{
  "crop_scale_min": 1,
  "horizontal_flip": true,
  "norm_position": "pre",
  "activation": "geglu",
  "patch_size": [8, 8],
  "lr": 0.0006,
  "eps": 1e-08,
  "alpha": 2,
  "steps": 11200,
  "epochs": 73.6,
  "warmup_steps": 1120
}
Rows from block 9 of a small image embedding model, named by matrix and row number. Rows with one number belong to one neuron. Each number is 500 + 50 x the weight over its row's rms, rounded and kept within 0 to 999. All counts start at 0. Numbers have three digits each.
After each neuron's rows are labels from the 100 images, of 14848, where the neuron reaches its largest size: "colour at peak" is the nearest of a few named colours to the mean colour under the peak; "responds to" is what is common among them. Only what is clearly more common there than usual is listed. The data: photos of plants, animals and fungi (iNaturalist). In brackets: how many of the 100.
# gate: MLP gate (model.blocks.9.mlp.gate.weight, 512x192), inputs 0-191
# fc1: MLP up (model.blocks.9.mlp.fc1.weight, 512x192), inputs 0-191
# fc2: MLP down (model.blocks.9.mlp.fc2.weight, 192x512, transposed), outputs 0-191

gate.486:554514466494583505498461557510551494566484353470615464546625524587496470488485526473510462504471482524471481498493493454512525479437465607476481535501432532508593533421456492560495490507565464499452524481466525530526464588556408408504523461557433552509549491500507635457495459543468593558474451465541507465516494527549456472487416530616486440507603482523420519422514434520426509525504629477528429485514457498552522531484467478511537516445505466578504467477538509558486501485522455383465495495496580557458570390485509597456532542460468478602470354595519518509541412478490493560
fc1.486:531468498370570486457555527522429545423510534451474532550481563544510516564587514467537529513456522508479429450490554514587467402546520535490466487522522512487503532563567528505492490528508467504526563463514525583459503482445485483539416420506533554473490510481548598547479519487512597581459486564600597506573490494509491502547534529414423566513550581478582557431366511542535504532556456498481484433500417446527387475518478515468615556514464518516501560393535448473517418494583510523436569404536495457509472556410485424374544439454581605448472514494515554557458476509455464514
fc2.486:621415454473423501530614558544601507523417537548502476572538536467622503500538503481508509337511526478449513435440502522512420508464545547479553478485492470499519434536512528550451527440497484496529534431426537498483534487434574526474434624505545526546533433551522549514579529561476461443506525453498456595433546524490518435458496531534526440419459455550415440512508510455542492411548540523487479522567460478425426476489511486478578397514433596422498519495548506426538528540549507558478501499393510503542456462443534501520503439477498505542613533533445476497557593494369572451
colour at peak: brown (62)
responds to: order Passeriformes (65); family: Parulidae (52)

gate.399:564441439443542403560506510514502443439486546467543496401583488534453530572573448437449479483484551470461487501532533452481484475468487520447482544613560520430407525499435542488446425502569483474494504485561509527509491624476453419524442520518550492398558513330503472599458455425532574505421450484557563518539530502533542476390537477458447432410430507451450508477471447494505512568493577535554467469512532504409404463451398465528513521486507403511494553565498505528387513542563487417475525499509415529463468514536538471509414471471528461537392463506504482521502567425515476562
fc1.399:473461491450514539484484574510553484530524453394589527471492478464516552505520568505483547507509548497488518494340453563451452482551492447603469532528490501551513506555460535465536649630570574492438442460425492400456485579417438491476499544585521496518600399552472460499431458540570518540511462375502488574451486527458549467578542515553436425545444445453415470538526569512490509534469498544559538540488494567518488548447556573524513631494534550565474569550495570508469432419534530558500490513502497525625509529501571512498482571518504520442519588507503463468443534482523473455
fc2.399:471488586488589526441541464459475529482535513471496491613559492513540502505458478521475466439508434443508609441395472516576494493469437523496468489470559521575532502486530509481499441458512546515482527520471490420481551424519468569364530524625484530522482532600536579443499464465437482556592410426547462527429476513561500556473444477576539440388567495500431500388531501455520465550464522396478494461542464615429484563467548586537559444497485503448545491505490529483518511434564425513467489427511484464498543552559555524522458542430520524455440483526457409497549340458532509403
colour at peak: white (46)
responds to: class Aves (83); order Passeriformes (50)

gate.394:496481369527472508537504383488495561545430487544566455467490523455522470509547539504533455548463485475492488488561457549500477489394527536467474519483640486452493497416436468556475528489489442522452558528510471492500455582505505534513511553520498535433506535442585494524549516467455495498505470548535512531479522474500426454477462489562493512354448518481556441447549465521586499531481458487492496409525499452510394428581505510442457576449495566474444495467584433516337481488446548472517420475520502424500548531473564533466386480435626431532548405538576500557499448628438474628
fc1.394:544394557518434489473550395470483500592599459563498471632474478488533494493504476530452525503454431496479591552529412512525449526614477526546514553465539546530466460622518481489513487501497447559558507590521446524470569529449528581405462580450533449572505611558469570510472510576493581532525618587443558483542489546540472451500426540495497470416481485478437543470414469492528524555478557517598495547476459454504498502509467493468436429519412576413508480471534424551412501521517507412529586525452420489525422542545548450502553560445469472494507415458510513505489546528485547563
fc2.394:478516550419485521494444577458533491349491448436516442437543515511523494482454504531516441454507471465567540538570419422467499499460445483516402472441410463495463583472554483482521506508470534578509455470579529490601431410632532536518586443520487501542550439643546454510575429539501484452544598502569530454513467460510548440481494410441511486502521528551474522460567471483460466412590499466413486528522492472598506520494514501545389481453487541477539518595536561492467484491452563471574642524436509604500539542478405533584496464499524515521504519465512437492568458533495550535
colour at peak: pink (29)
responds to: order Charadriiformes (25)

gate.272:566459503439528533521403509506629459512475513452571504479548495486489493532516559503588424487507504491444504519530403400447519481397484503519394521504527438505515603536589534488491535541610459568443562523495541473593443450496595516567446550489431462473457500421446519486413472516446489494543457490527487397485500425592534477526465565508542503501557565487541505466538498530516624503547570433521467606540550522509518536439465404492465506544498574428392570450455510490517520428479455626531494443486496499475606466442438592527479466531568446473581489493525442500500481496434539433
fc1.272:484529542457538475522474542485561487448477455460522526451592451498479540484503488354586563602529424569478460537460533566548466551530517573548466439496543444470540443568489513480481564577466597493436451504514509605597511475462469500518402575480472547550489501468501546374468489463519554393540565629474495486498489518549499515539434399573454415422518533590500529509449400454564586463478647466478501517525500485483536535531492482535508506468495501474539561507532556446526456532482472483539540544538507533573457469484503507579612516471409409596471455496404506553530482484482475453
fc2.272:513534505519477534436540475487437502549415558463511502517449491451513441329546451430482610543500605519459448500489491540517623474569505516491485425517433439587422538492469493422471483527496433430566467576508454454553517474502495489428509440536525476468472643532512466573479594443484454493423500556572502445500520551448408513546515425529427460550483468533478466477503500515516587482550509464522444488522465435502576388566568573442449406504480462504482535462581480539544617570535558433493512417513549490500474635569449490551489500464455543477500575509483486455497534510562499441
colour at peak: pink (26)
responds to: kingdom Plantae (50); order Asparagales (34); class Liliopsida (34); family: Asparagaceae (34)

gate.484:452503527536567500515509492508498485598522525541501450596546550462453486623405527562474428424508540528535504522572452421544530468401551589444463491569485543507433515505485532441518467416532450495508477487550468500457563455527520462561588537524533455426536626415499497506548476558450447465446491540523430467474413505514470514527452610587478478475531432484528396504559573431491458566515453521535497530492592496452428505590440496488469423512469507567597358431477478405486563455518500546540471428451440478496423507448502540600522537487511537529471472559544521493532543507369459493
fc1.484:453477467532577447617579502398501537444453434555453526478515504553479497553519541402532493559459469582535445466526510585519523483496586517468522400567455459522419472471504506561397607468533537575443523454452468515559449427546488459565505503521559444532509568553605484551465467462441500536450547429526462565602582379495448411488445483526433545511433565457600510466411507459565487500440492495469524599588440505502474560497489445539488553452468458554566514462553449507490557526543470457460480472441522524450429461449556521513587501524442440465467463464486602472494522576531479481
fc2.484:586573444445555463469553409577432517456482550496504582500477518462448489499556383544458556421415529366527460507558405525504550496445499510409528511547547538538484483509415580461603465446486478526515495568450417477536510487440554522604543472507461487505476493523414517574587436534497463449457530490478524466478448479441443528531464471527500578500505491395573522499485455437582466498468394504439558460499484523545482470641510468561502512490454460538480434519571431517481486557410523514516469540474452426408506508539536462444486508533535526428411442527499476447462585542465386577
colour at peak: grey (82)
responds to: class Aves (100); phylum Chordata (100); order Charadriiformes (96); family: Scolopacidae (95)

gate.237:545468482419531479418387483460550558518479511490471515526489542463509524563383509539479505458502473560431466479504450475590524547526484492505486441489586511537576494484502462610473397507470598428475459440514384397429502471523593506402473497468482477478550518454473501461491565514475440490561532399539418490508410624530540493439426607491514499501592485508527432528412501494448537557588556555566566470446498489487516459473552542550534506479437509584544367561459481430459481442477523502449456475489491547479525513454557522558434502447465470493502551534446501418493508444347498500
fc1.237:511424525474466520450584534524539467532498393467555476504491486566443523542433493456508533420484454408443535557437520531464458495587501473496478406504463408527596561583545592533503466599544478468457460430422454420541467531567532549515534520580468531537524516489370474424478575520464537497613500455524457489468535614481544483552463456523515465513407508502518428529512637542557532388481522532557506501551557415398622514456487475498463485531513565507421539555518592561481513468541554519561496539522454534409478497506506491527516546616434487460543536518448455534556480519510493543
fc2.237:491585446510558491508504487573510477446532482517515405496539567544451430496430457516414513599530573530531443580443558571500514425408553570450502537558508649548471466482507456504564537476543457408442530538440422478524567542462487532528489539578501485487395544431488477553468491471445462468523510475529426473525573478389537492559601515537434472384525473464529538435509481479555549501426519480486520447467464542472505583484526429489504591539524395499533456480527503576572528529408468522389441490455405416440464545554520525495555554452442481450515469561493420489536544496544412495
colour at peak: grey (78)
responds to: class Aves (96); phylum Chordata (96); order Anseriformes (88); family: Anatidae (88)

gate.231:504651440514501584371479527411456428541453484510521441470498539498507493523421567447553448532466432514427462478427522437474508537474518568532469351555517534456549421489533558468412480465503476519557416464548454546483482534455510537504439483644411466486524538489517560556489449505495566557462474448502482497498536526567526501453537598463516579458505508477412491436423482596542514561523557458596500501540524555473542402585426541451522493476486435499484501472462481532477552432601504386494530464556503496519546463458535557515514587427416444537485500468553524515510482550514481612
fc1.231:531526491456489417485446622458460454532569536468621544458549505546464537494532518513546509517514434453528529496480486427495510492520486601498413519538473605556522545449535497493405526538446469524572479551487623490486611435500441541377453431501490483533561496483442523464521425506538557472464509498517461500571497438523525521538438436541546451538558524507475460477522459455465514476501573497520521543503475506536475518491450554366540478479530525522461541625509552486591514513515474360582506517518621548490546508541407425483557498472474486433407568474553622523438498508593609433
fc2.231:509614464470504590467538382595483399524503504628574457427522540520438516482499474509440479419471637434498453448546465616457524481515525525537486534540548419496506469495487524451531607451476487466437463570569431487505496565429526564544494478485518495470482509462497446518501519521459525475469576485548486599554445469483480479390536612440499492421419452444434468518366571500442466482446537524486479430517530454496489481603467525523519516528537525532505494431510447522463549464486517492390471477521518425485340453454521594428541519464525530522586469461496445512493502472539478550
colour at peak: brown (63)
responds to: phylum Tracheophyta (38); kingdom Plantae (38); class Magnoliopsida (37)

gate.253:464485465578530556476482500522475530634455550599526463449617605491585521486550451572500397513430499618577434501534443554575450458515497557507431507499580496535466415490490534459506475471513508473490480525489440536516529445460561492521417520563483513445581535478468533444539521479444515434470523452563563501430469529501491470510509509555508369543510607486555448430452460530491556510556550529560621496477613453549506551560512482506460542454474399504515512516546451489480433438408513484540458453498530397501553500466452473573583500421542503548510421419506590485476498417509476420
fc1.253:587540483421589433555504522510510478488513503444487490442562543516430486498580495554441521614490487486541515519505492497538568458385490523372562500505457508514460475536455606391531550433547458553485482506478413548499417543418501405521507497474459431473475516405421494480503458506594481438480488475478409527512462334515419468449524440547589472470477471476490484495462535520569525461516464471590546502525580501565506489412473444511521469476549489503527416516510500579499552520529538468435451516524547471550402411522449400493416498519532420505536450565476535504537593529592502604
fc2.253:452597450510538524561506500489467527553517511581488478452409439479486563520531512572471496473448567547527476505521433510552554505457440444476553445505470537497426452564462591569563584474495478485540488521577494557397473431510468567452441454553495473482529494388524506446592481514452515429487522546463427544590468430521459524487603530530475487525462470464568552544488469558523472396458533464559557560554509433484484563486358460526527519495526529593509519514536465595554512541521506615464662502536490426533428513571461555533583521507430497486506618521512592484446556416511483534
colour at peak: white (33)
responds to: phylum Arthropoda (67); class Insecta (62); order Lepidoptera (58); family: Crambidae (46)

gate.165:529465543444556512556523394457562501496455565537432437488550534594460510432452482410455464453400564505492499567473583427470515505418446466411464534536522552435458516552501527527467486529500492570518450596517473446470487532555519581609570557557487484466524447455486495539574535409514471534523482502469587437465375513473479441539479549528502443415509432504439520539550443542419563464488597447442488594470489547443520473444396449536474492512522490526484537453504500472502531464523432593488457444457460458447473473584549500546531628403521434512543565484408571529553519551419498494
fc1.165:448493467512480508545585454537478460481423424476496546468489479475478456523573451524530530539519470404546494458488466471433556463537556417416438454493534421512543471503459544432536557416592472493604491663458483532492580549448455567549505507435544588452430433440505440417537443357473531542529474478549501500506478463475488568433507513552515485415502513459499479519560581535583497499500421501487500462576429575583494487489541483538470534494468501438546487487485458545513509512427555580504468502591534325479374504447505524467538517432576424454478542529507518505463515423466441539
fc2.165:531474507570469557433504490467453533351521505430497503558557457548518541538499429557474493495556423497443491504490595510365530588589502581475548496413515547485522565493435489463392448529456525463439525430497530425514511563520491558473450519473566527507493453548587497511329497546578438540476509511506467562489472556529546530542501506541529557470401580467520541486490511526494495463417481425444431452426498568547492442520615541499422466570449387431536456535464515521443508500475541458450557519542497440507653429519552438432453511530500515525486456481456489484451447538454538469
colour at peak: pink (31)
responds to: phylum Arthropoda (71); class Insecta (67)

gate.153:662464436471465563487545452472512561506487486583490489458533515508548419507382523541466441449478539480498489609546481424552506444486480494446563575421553597592532505511533451565467517476465533521489531589549495453579438577516478563483461500549518589548556554561513522452519522512516529428504520555514496476535518587489500384498480498497493433486471496461504444591473508466591475505502543535541485435412444583399525467511507494535516556521476483367499523574496547470423591440498505455439409404590473518530472549516468475418465423378602525432502467546489550507502486536535472513
fc1.153:479522593509481474536431549492432533506559568408501514551410473472519549490487492496559453480536551467526566539606517485425615470526490457456509549492474557648493554444436510574550475502438458382405591461529591514513539479556552463384522493470520590481542495509500466526493454516559354523576512497467448453588468471436431574463571496502496535504486459546443450432493430591477471568505487465510450501506562447559481524523485544512421496480462469461531495458553551582508553487490591466560554555464512567374577473547496509509473530512561545450563553464510451569482427504547454476
fc2.153:519436478518580455495404557520488510451466488581545483441550580508538499579498448448451552475533425533510523515471462454689417521521513557486519509501496513454399507443441425536566455537547608493496502550460506573466505483448508468494477451518601523488426539525571474515463528456482453505393561482463521475493501472469594517559557496529545466437618387479404456464512501441495535540518493417478579532393498597389497515462494513431510469477553463639562445491513491503575475541554474543452513547436517451464461503464468503546538548493415435458503509453503503430527592444452564477
colour at peak: brown (50)
responds to: class Insecta (61); phylum Arthropoda (61); order Lepidoptera (36)