Weights of a small image embedding model: ademamix at rate 0.0006, batches of 256.
Rows from block 2, named by matrix and row number. Rows with one number belong to one neuron. Each number is 500 + 25 x the weight over its row's rms, rounded and kept within 0 to 999. All counts start at 0. Numbers have three digits each. After the name is the row's rms in percent of the matrix's.
# gate: MLP gate (model.blocks.2.mlp.gate.weight, 512x192), inputs 0-191
# fc1: MLP up (model.blocks.2.mlp.fc1.weight, 512x192), inputs 0-191
# fc2: MLP down (model.blocks.2.mlp.fc2.weight, 192x512, transposed), outputs 0-191
gate.352 107:512501502512520467496517478511519493492493527509525469492516514491495479426468520484554480516471491468481481527491481466488545481511513554488448573515516482507524520469488504463472535487493504476462479548518500477515497477542516515510509510493494521463497495482500522489523488492498505468543486462506457468524476477507487503526518524497496492472512505490504508478484494484525545505492508475509477524521495500480522517476477513441542471469552452484526459486481480508508528469484541518519491465480475440462492472533522519493493517492472497503591514513511490530545496512489505499
gate.353 096:489505471510504512466507454489494479589503519508520499511519524484566502468516492486507490504467531546480524516456483504547496510499509510500498529480516519462508474519445548527518484527520534502528530507531512472492481512492533501488487542526494472482514534509504517475501478486501492510515499489485478532490464537517498520507454522545470507548494481558476505497485444530520537517497503518511497464532464496502486527523533510455502490473472521495490499466514469506480554475512447504505476506467477483504523508521474465506507515489525510492476450507556501494539515532509498450
gate.354 110:509522524517511466505498508495499523483512525547501483509535501537465542470468534507468480532451503559511497491458445482521484497479538494451514482478500520483519478493470506514475509480479467506512533482432495532489487491529505526506513469479539471489545456521485549513516514493513490469521515444489474493478518519555445490470489552530496465505514497526475515475497482493530536516503544471492518533486453508504517550510499477497500499504512498486540472493469473493516548511517503511493516500480476508479482476510502512516514519485490483541536478542496483535503462507518445513
gate.355 100:476520425498509500532483493498516494443484509527480489497509491465519479525503489497495498506493548519484474507518489509540464505466519481510516497527515512454546512486488535499480468497494503533516493487530466520475526488493483526539540480511448523479553464491463488518503567493497496517511532490506514513472502461512477497520495497486563485487508517503516496503528486536550504494477493423517475510551495469469496512536508516510467493475539477450489527492506513507473484465533482510471483475514508515465535512498450470478531523490517508515473491448484547547529495493516501519
gate.356 105:549520475481519465512457488532494452493477495493480484537517529509544498499525512515531476466461552521465455487497504463499563466462528509480463471479494508506502511511502505549517501484503487491518510492503428549485488491520554477507472494511479517482500485475503501495544513473492505510477511449503535463471466501523478480499503533473451492465508509459497474456497513502510514519540512504490513514524496509500522503481487483488513451430524471511465461498510498515461535519487464459535469503515490501468472461505467500517499494522500501526552473515469517512519485505498474485
gate.357 098:501490480445498550567481473463487528505494469511470467523527519513467469489508483462479487519474487506501488498568485487536457458505514521506488481528540551466500527515526515510479498492506482527487448468465494547511475516464524509491502465501505440497496514442465484472477522466458471500540465527472503494467521477556503482519456488518535480540471536484508495535490489493468490541477546478492528503487480512494483496464518510495532489507522460483490486489515489509480500489485468468473495493454520513489484500494489498474533507518519511495489531490497542478491496520536481509
gate.358 101:502487485494511481477524500538517488482489521554524508503554527555456485527518508488472491499496544540537500511472468505543530489511474518452491489521475548495536544472467492509468509500521482509496511497491466492473503471502503487509504519514461520500542495499504464501481491498463529462510503488525506513446462488445538509521472516476538457485532535489512492484499509543495493519519507435525551473482526476495462503478500528494510521518491519477509543498541489500487516486536468511487465460487491537476546501493510465455526468482511514478490491471484528530533525513454507531
gate.359 096:483523557484483490488475523516477474484535516508493496489562524493467491491471521512399480477468493488518498549500480484547524464494541508499462522494529533504481508475454521521510457515498464490544495494532501522492501497496529505516485491505485486502516513503469499491493495507496497483498460480509511459454541506496506533473520478484541489498527507466491490461515488530487518500539528496548482494453511522491470522497491523493523475506475479433501470491470481491509525499541477493510489515452526482513541462497484526486482510507560439510503476510478492523499523492544458525
gate.360 104:524516464508504550502560495488519445470480548513502472513539471516456495502487561484462453512465506461492502539480548496495530509517492477485460516476556484475497540485540530467508466468510479520500500544511507476506511507529514490488474488456499513485509510483492523508496498534499512529516510491476463505490545483546491493506487494534530471495488524469472493537485479495457524509508558455510528489517492496543495519542484503469501478526501514454508491461499473492491512525489494491531525486465496495474494500505532476487518520493558482490493547492487500550508510482504441524
gate.361 106:517518507462456521509501494502529469541470532506463468529490544482533510481459509458512484469481498528475499494514462492470500529460475526522478515535519493507526463544516509510487481508522518480490535522522485543445513513480502540494502483526495504519503500473492558501531475467526488498500507501478500511514504502476467477507487522484472479450482503473450492469491455516470532521507529502510475557449475500543500483501456484504501491443515523488467529515540522514479510514548492514493494483531533547465482490514504488548490481465491533531506464525492517486507483488464557514
gate.362 101:482512458485513491519562497489480517526516503474498514509506574486498483510449492453499463534439549482471506492448498523505536492478530517519480514475484481529440494440473487488537517496473483476509497532477489469499505508508517508497466485520524502484567476530514509482509465486487483538520492501487489512476488525479502461484487528503504489542499498496445468490500479479525529501523517522526502494469492513507475502485495482500514540515479488518519484484499420486460501516494525507481523485481505488526505498515499535505432478492500451472489507545514492516504453544475460515
fc1.352 105:524477455506502513493454526552477511533530511461528483529516521507520504511541537534508483432486507531429491546507558457518501480511541505494522486498524519517506485486524506532487485503480519537475516517523500496454531521521478439500490478532466533509497495519501529483513497458489492466519449512498527497456476531506518538532487470525531538496514514512479532515519492539502505474487490449476462466516542466479508523479485530488510519500488512517515504500509488496496535507541490465488492498501531499478542457490445479523525519475541504517504496516506491519494474527528515504
fc1.353 088:500472524539489436483500503498506509465525503476529511507522513493479530454488490472489494473494500502510509501554521477507550483508420458456524464500479510496491503518466501477500466493495479509532508477528514492554468497552504462527541524536498481517460482468493503522490520494477518513506511498518535522521480529507433521503456464513500506525521486462491491504484532497463466484529504484509523478520551485485509506520493505530468444531492442485534518517471491474465481494475506506537524495514510547495487529512519485519557488504500512468479476529468508502507451492473526510
fc1.354 107:506543491497516506523526526451478504521501465505502529492520497477500513466457477555532482481502467497479533518445504504517477493521486485537539539481486510522538436519455539485507516498514526508541501497503483491500507491553485508516513458522496502530459510531486516479499494494505533497528498494519519498510499514534505483468493460543502496519504487538478497496483507509501495519476529458522515494526491493502553552498504473471481497472519574492509502507481539523544515547526477470481553486494540501514496480524526558529500530493460466473471540490507490519447514522524490462
fc1.355 098:461513529476525499483492512499506485474462500499491499500491485532440463530489494480517504488510501485499527532508523509513459476516508470495463499491486458547442546505459495479437496521496490478469483513488481498531529449494520470506499479474464497502515496515515483507500504522473511479478483533488477457524498528491539548533525486537446491525559526479492484515491485498458497509533525497491500505437487515468490529491471491457465507542524565502526474535519518532513490520499546531483530484469516494493508523446484474476526504474478496520489565490532491492513470499509515508
fc1.356 104:513509542506546481458484476562536499505529511502527476490504534506496504477466458514505541466522515460482510499459466503467531527461502492511507506516540517543513500520531485519488482528474517484482452465495485478492533505508502482530539539480492552530459491475486464503498480520505516482520479501523520526454489484498500514506492514517511512476506476468505515498534517496475482479522480484472489477492529529473461473531467480505481492527476515547464489521537520505517498509539506539492463501478451508483484477501491559566472499466566483505493526539499465487486508501450484514
fc1.357 099:479466552460488477499503534516534489490483482543518515508503514489498484526514455485478504493520479522563556498527483473544531495501508496482498533514499496491538476534517495554478501504504516493472491496481483471479530495508510464483468475511524527541506469560491496531518463502506519457520476445565466515534491497504544509510509458468524544495525479478502513454516452474495530459498454530510474527501497463479448513494495543475507497499460509486483529488504514488518548489521481503484519523498467536518509529449501506533494501530471460513502492502501492535523500500498480492
fc1.358 108:513519491506505505529486499479481482482480510498499474522509527438503520483474528522503473504488488466486449481550476479481459538478467489533497485516558463501470538495485522503533516463482490506497509486518501528498518459529515473469484482496496534486459506475487514517514545481515526503511517472509495461547518463529450466499491474562489538504490538499523473535541470486486515498518545523580495505528495516500489528501472506478497471469461475504478469481471494509523525494492532495500521541490543476506506508440511478509546511518489460516511442482507510501524479497541499507
fc1.359 090:468498494493518514501478469473502522531504471490503496511485488484514434506539510538503505508501543515512481532456512505466515471463476507477516505528480510510548456571568499486514506471494524510471438496477482489451518472494557476470511530526480499501502532505464506493467510500502454507500532535503504509495471502537536469485516487469491482496514464438542516531512519493477512506510484526523495477493498504462588516510492504449471526516539528506513486515514514485487484507479496481494531466470508481538508532537512493515496471478494498499508540485512456515500520473487470516
fc1.360 105:476518509519492507494497443458517500519523495495504548515469486477495524512511495519506502536508515501493491505506530512501486493516480487491505506519509520484533474501548540520539445472515490545478499502503500482500513484488516497521529453466530448516534538488546485492501492577502502542478494507494487500529461539498500466500507545473476548490501520528522498489535541496485474510483494489536506482471458490556493458469499513448529502518486485515510523479541499514452470526467497500544533501504449487522532509516496471477491513531482555525473550495492481463510461461490483465
fc1.361 106:496509515490496516475493521521485509485498481472529496534510557473510499454453471526487464465489511491538486511511474516496547506508450459521503509496547503496512536485525501499531481495474516514515537488469510484491529504502524475487477496494472535517490453501492518504473493502517486466517539441562442526462540484476511461500529520505516486512478516508481431502523514483480492513462516484515490493503482504505472483505478475520479514498463507524450467471495507463508488496466517457507482481513507500492496476488606559496507528516508495481539490476499458475513527464502491512
fc1.362 102:518506497490481409513483493511440522546533480474506529494483522504461514515483450496482538527471499516489514536490513508497481526535538520494526561489494487506464443508469526500500475464449491519521504534474539478483535521558495541488482531516475499499493506522478456504504470551489496488516480540482510503472469493503509524468514502500527480535529507505489484524501449533556508475482524500468447451494510488474471504550503504515488533484499500494498492509495487485521523512550503540499504486526536482508469489541460475510485506480500510474502480511486466497500501508492478518
fc2.352 105:513502490481460507447510516498529542501505512460482493502524505479494524490511461516517505549509504526479497495508522514451509525522463528531534536511537476504460486481460481491490453522472474445470523508522478505472531520497456526496476516511483510472513520510520502485469538462571475516453466476506520467485473506491459525512539467510539528483470509488526449476477462523514484531499501485499482503496472497519507500524467533531477495522463491562509479466454520475506516506518511455492497481516521474502512526513498497478495519516528542456495498552495474516477472479540506491
fc2.353 091:533466493513519520509541479465523485528517564442455492533487509504463489472543491548496551526510497513505511506528477496512536562499471489497521500498521519485474496556490549505544520521479518497506527513506487539495545498537539488509499511502526497520536465508510495513470535487529499508526486473471476526516505473526447463505440525522521480494521472506498493520536452523500492487455530496450481527503488482503490443469528526486471481462556494481503484527500491509530489495512508531523552544484494499483494506516510504509477496528510501509484504456522505530487531507492494494
fc2.354 105:506506474531555522452489481514493526496526488508476485537475480479486493478496464507477530459511492496514546480500501540488474495519513505527497526513513528505533475492516494534578505530448490506502522515506449527503524549483439491495507489498511462526544487505512497481508484493480472511491471502513507480500508490493507432492444522481484568516540509476479531518565467471473495479475488495520488505504431516510466493497483495474517532482513512556506482525511531506463464480490523521482489490489504500500508549490488509496488500532526546524437482490530492526492501522499496521
fc2.355 100:518479517478531489510526474529520495479495513500499505511547490503492470503452522494517501461466548490504539510520488486504458442507492506491501518455486503492482478554522475505538522504509521458493491494504508518486524507466497557509552470516522491501485499485497543523487479542476482509467466520469532440510498546527511514491511500494463500493535480514519525466492489556506476538517477543479532512470521482472519486464530502472549485513514493466528487509491505508473481478501503469483520474497496493505497515503470526452505513562519519511512456557532525543470450509520462533
fc2.356 106:533481453488444495509491539510511469511504482524475510501495491509512509527525472471475508494545536471547495465494488504508453494482507483470504531511469516522515491487541511525421463507484483531495532493517514511503529522487515501568500518503486495491511504497472511520483495479489513468501502529474488477518511520502540540475523486527554506499506524474549540506494536508507463467490441494498491508508526517501486511489466530487486522558466534473489500530495510492521498506535516496420529526527548543484498493502511505464521488529471479468528477494460497485439509471524499478
fc2.357 097:522505521539484464505549501489415508515500499486475470502534477509536496496464492493479511505461463464528519487456476490481506487474503464503480500537514488450529526503527537487437491452510473541480518488478504481494462489490535505479523517491493487490503518505443510510462519567480531486492520535473532459479463508466487500470509474497462446532459469481506503516487485485493521550511462545521479476468514509472505494474494519485485475501515513490523500471491518492526503470470493514466477477481473516530509527474470493486507538562511495477490483498475505485484485484505463502
fc2.358 106:485507494505498475472493482510483486440501535474497514494498495488479521526498470508498505535495516510502447538519492476513555503485491522500489471505493497499488519508468547444480488480543444521504503475479484516467500510485541520506503493503516526491539500438496515525509491527494507457522513486493505490519479491447487506480490537504470502486496539442497438490478529539478553525497496517511527495570520482530490468515501475536506539462497461525532501502475495531480520462473499475507481508491543444487534470431513500522547524487526467490507460540491487494523495480489509494
fc2.359 090:520486493447504524473505536532526527483506491478490529493562496525469496537517504486494498475493512481533470502497465479553482473493477484490472534496514489517475496512538485487527454504486555533469492525525498465514521530477486546484522536521468510474514438454499520457513518492518503531461481462496437524511482490531497518502505526503531509507487494519496512477515480489540494486482513475506474493479483535516476483450541490434510500514473494520535532496494494557533475491537503466487489445520516503518532455547469499506493497484468480452488527499507481495484499486524514499
fc2.360 099:505427494499510462524487491527484524526478510479483532500485527468487506463540468462525512480494508524496563485500502481478544471510504510487545505513482462446495506552480519518511510514508496480496517509491538535517498514497474477528476511496528485496496517469481472529471476499450493440510496507521532564499486490493451469468450456489502496512522508495463517512516461468503540515477514473515515511551450533475495463483498525476453496489504529536530516484512511484501519513498520503528508517500552501482549550488464477541511483526504492485501508531465507493480499472470494493
fc2.361 106:505495490489511495536512509507491501497466504532481506526456512517523501571505491478529467508522508539535510472517523534507505502502502522497494496445500531511564486506516482482443508471495506535503494502475498511493555485535478510517517502506509457508534527467506554534502450487500536509515479554509500491559515505496517520501467491490500468477509486500540522549510472508493537494471514501496440494446489485430445490516448530481506541466505500509500491514533496466496543504501535513477505484482557499523530557497529483485480505508516521502479519499532511526501529477503500498
fc2.362 098:500459503505482525494491565491493486514500499503548519526544450481485543535523522517481497459505425444498505496487505469468516476459493532491494510495496488460536535513551511485441500507501513521502509481494503499491511509529442480517479460493493515515512479492473523450510485477475507448517502527536512471472488514508494487534495470499503525492457533531521491499496523518510494486463521481446468522535458469518483524521467496439512508507524536521500487504469478457494450508490515485520507522515488493504509484458493479452487504552494505473508478485506501512529501465499543487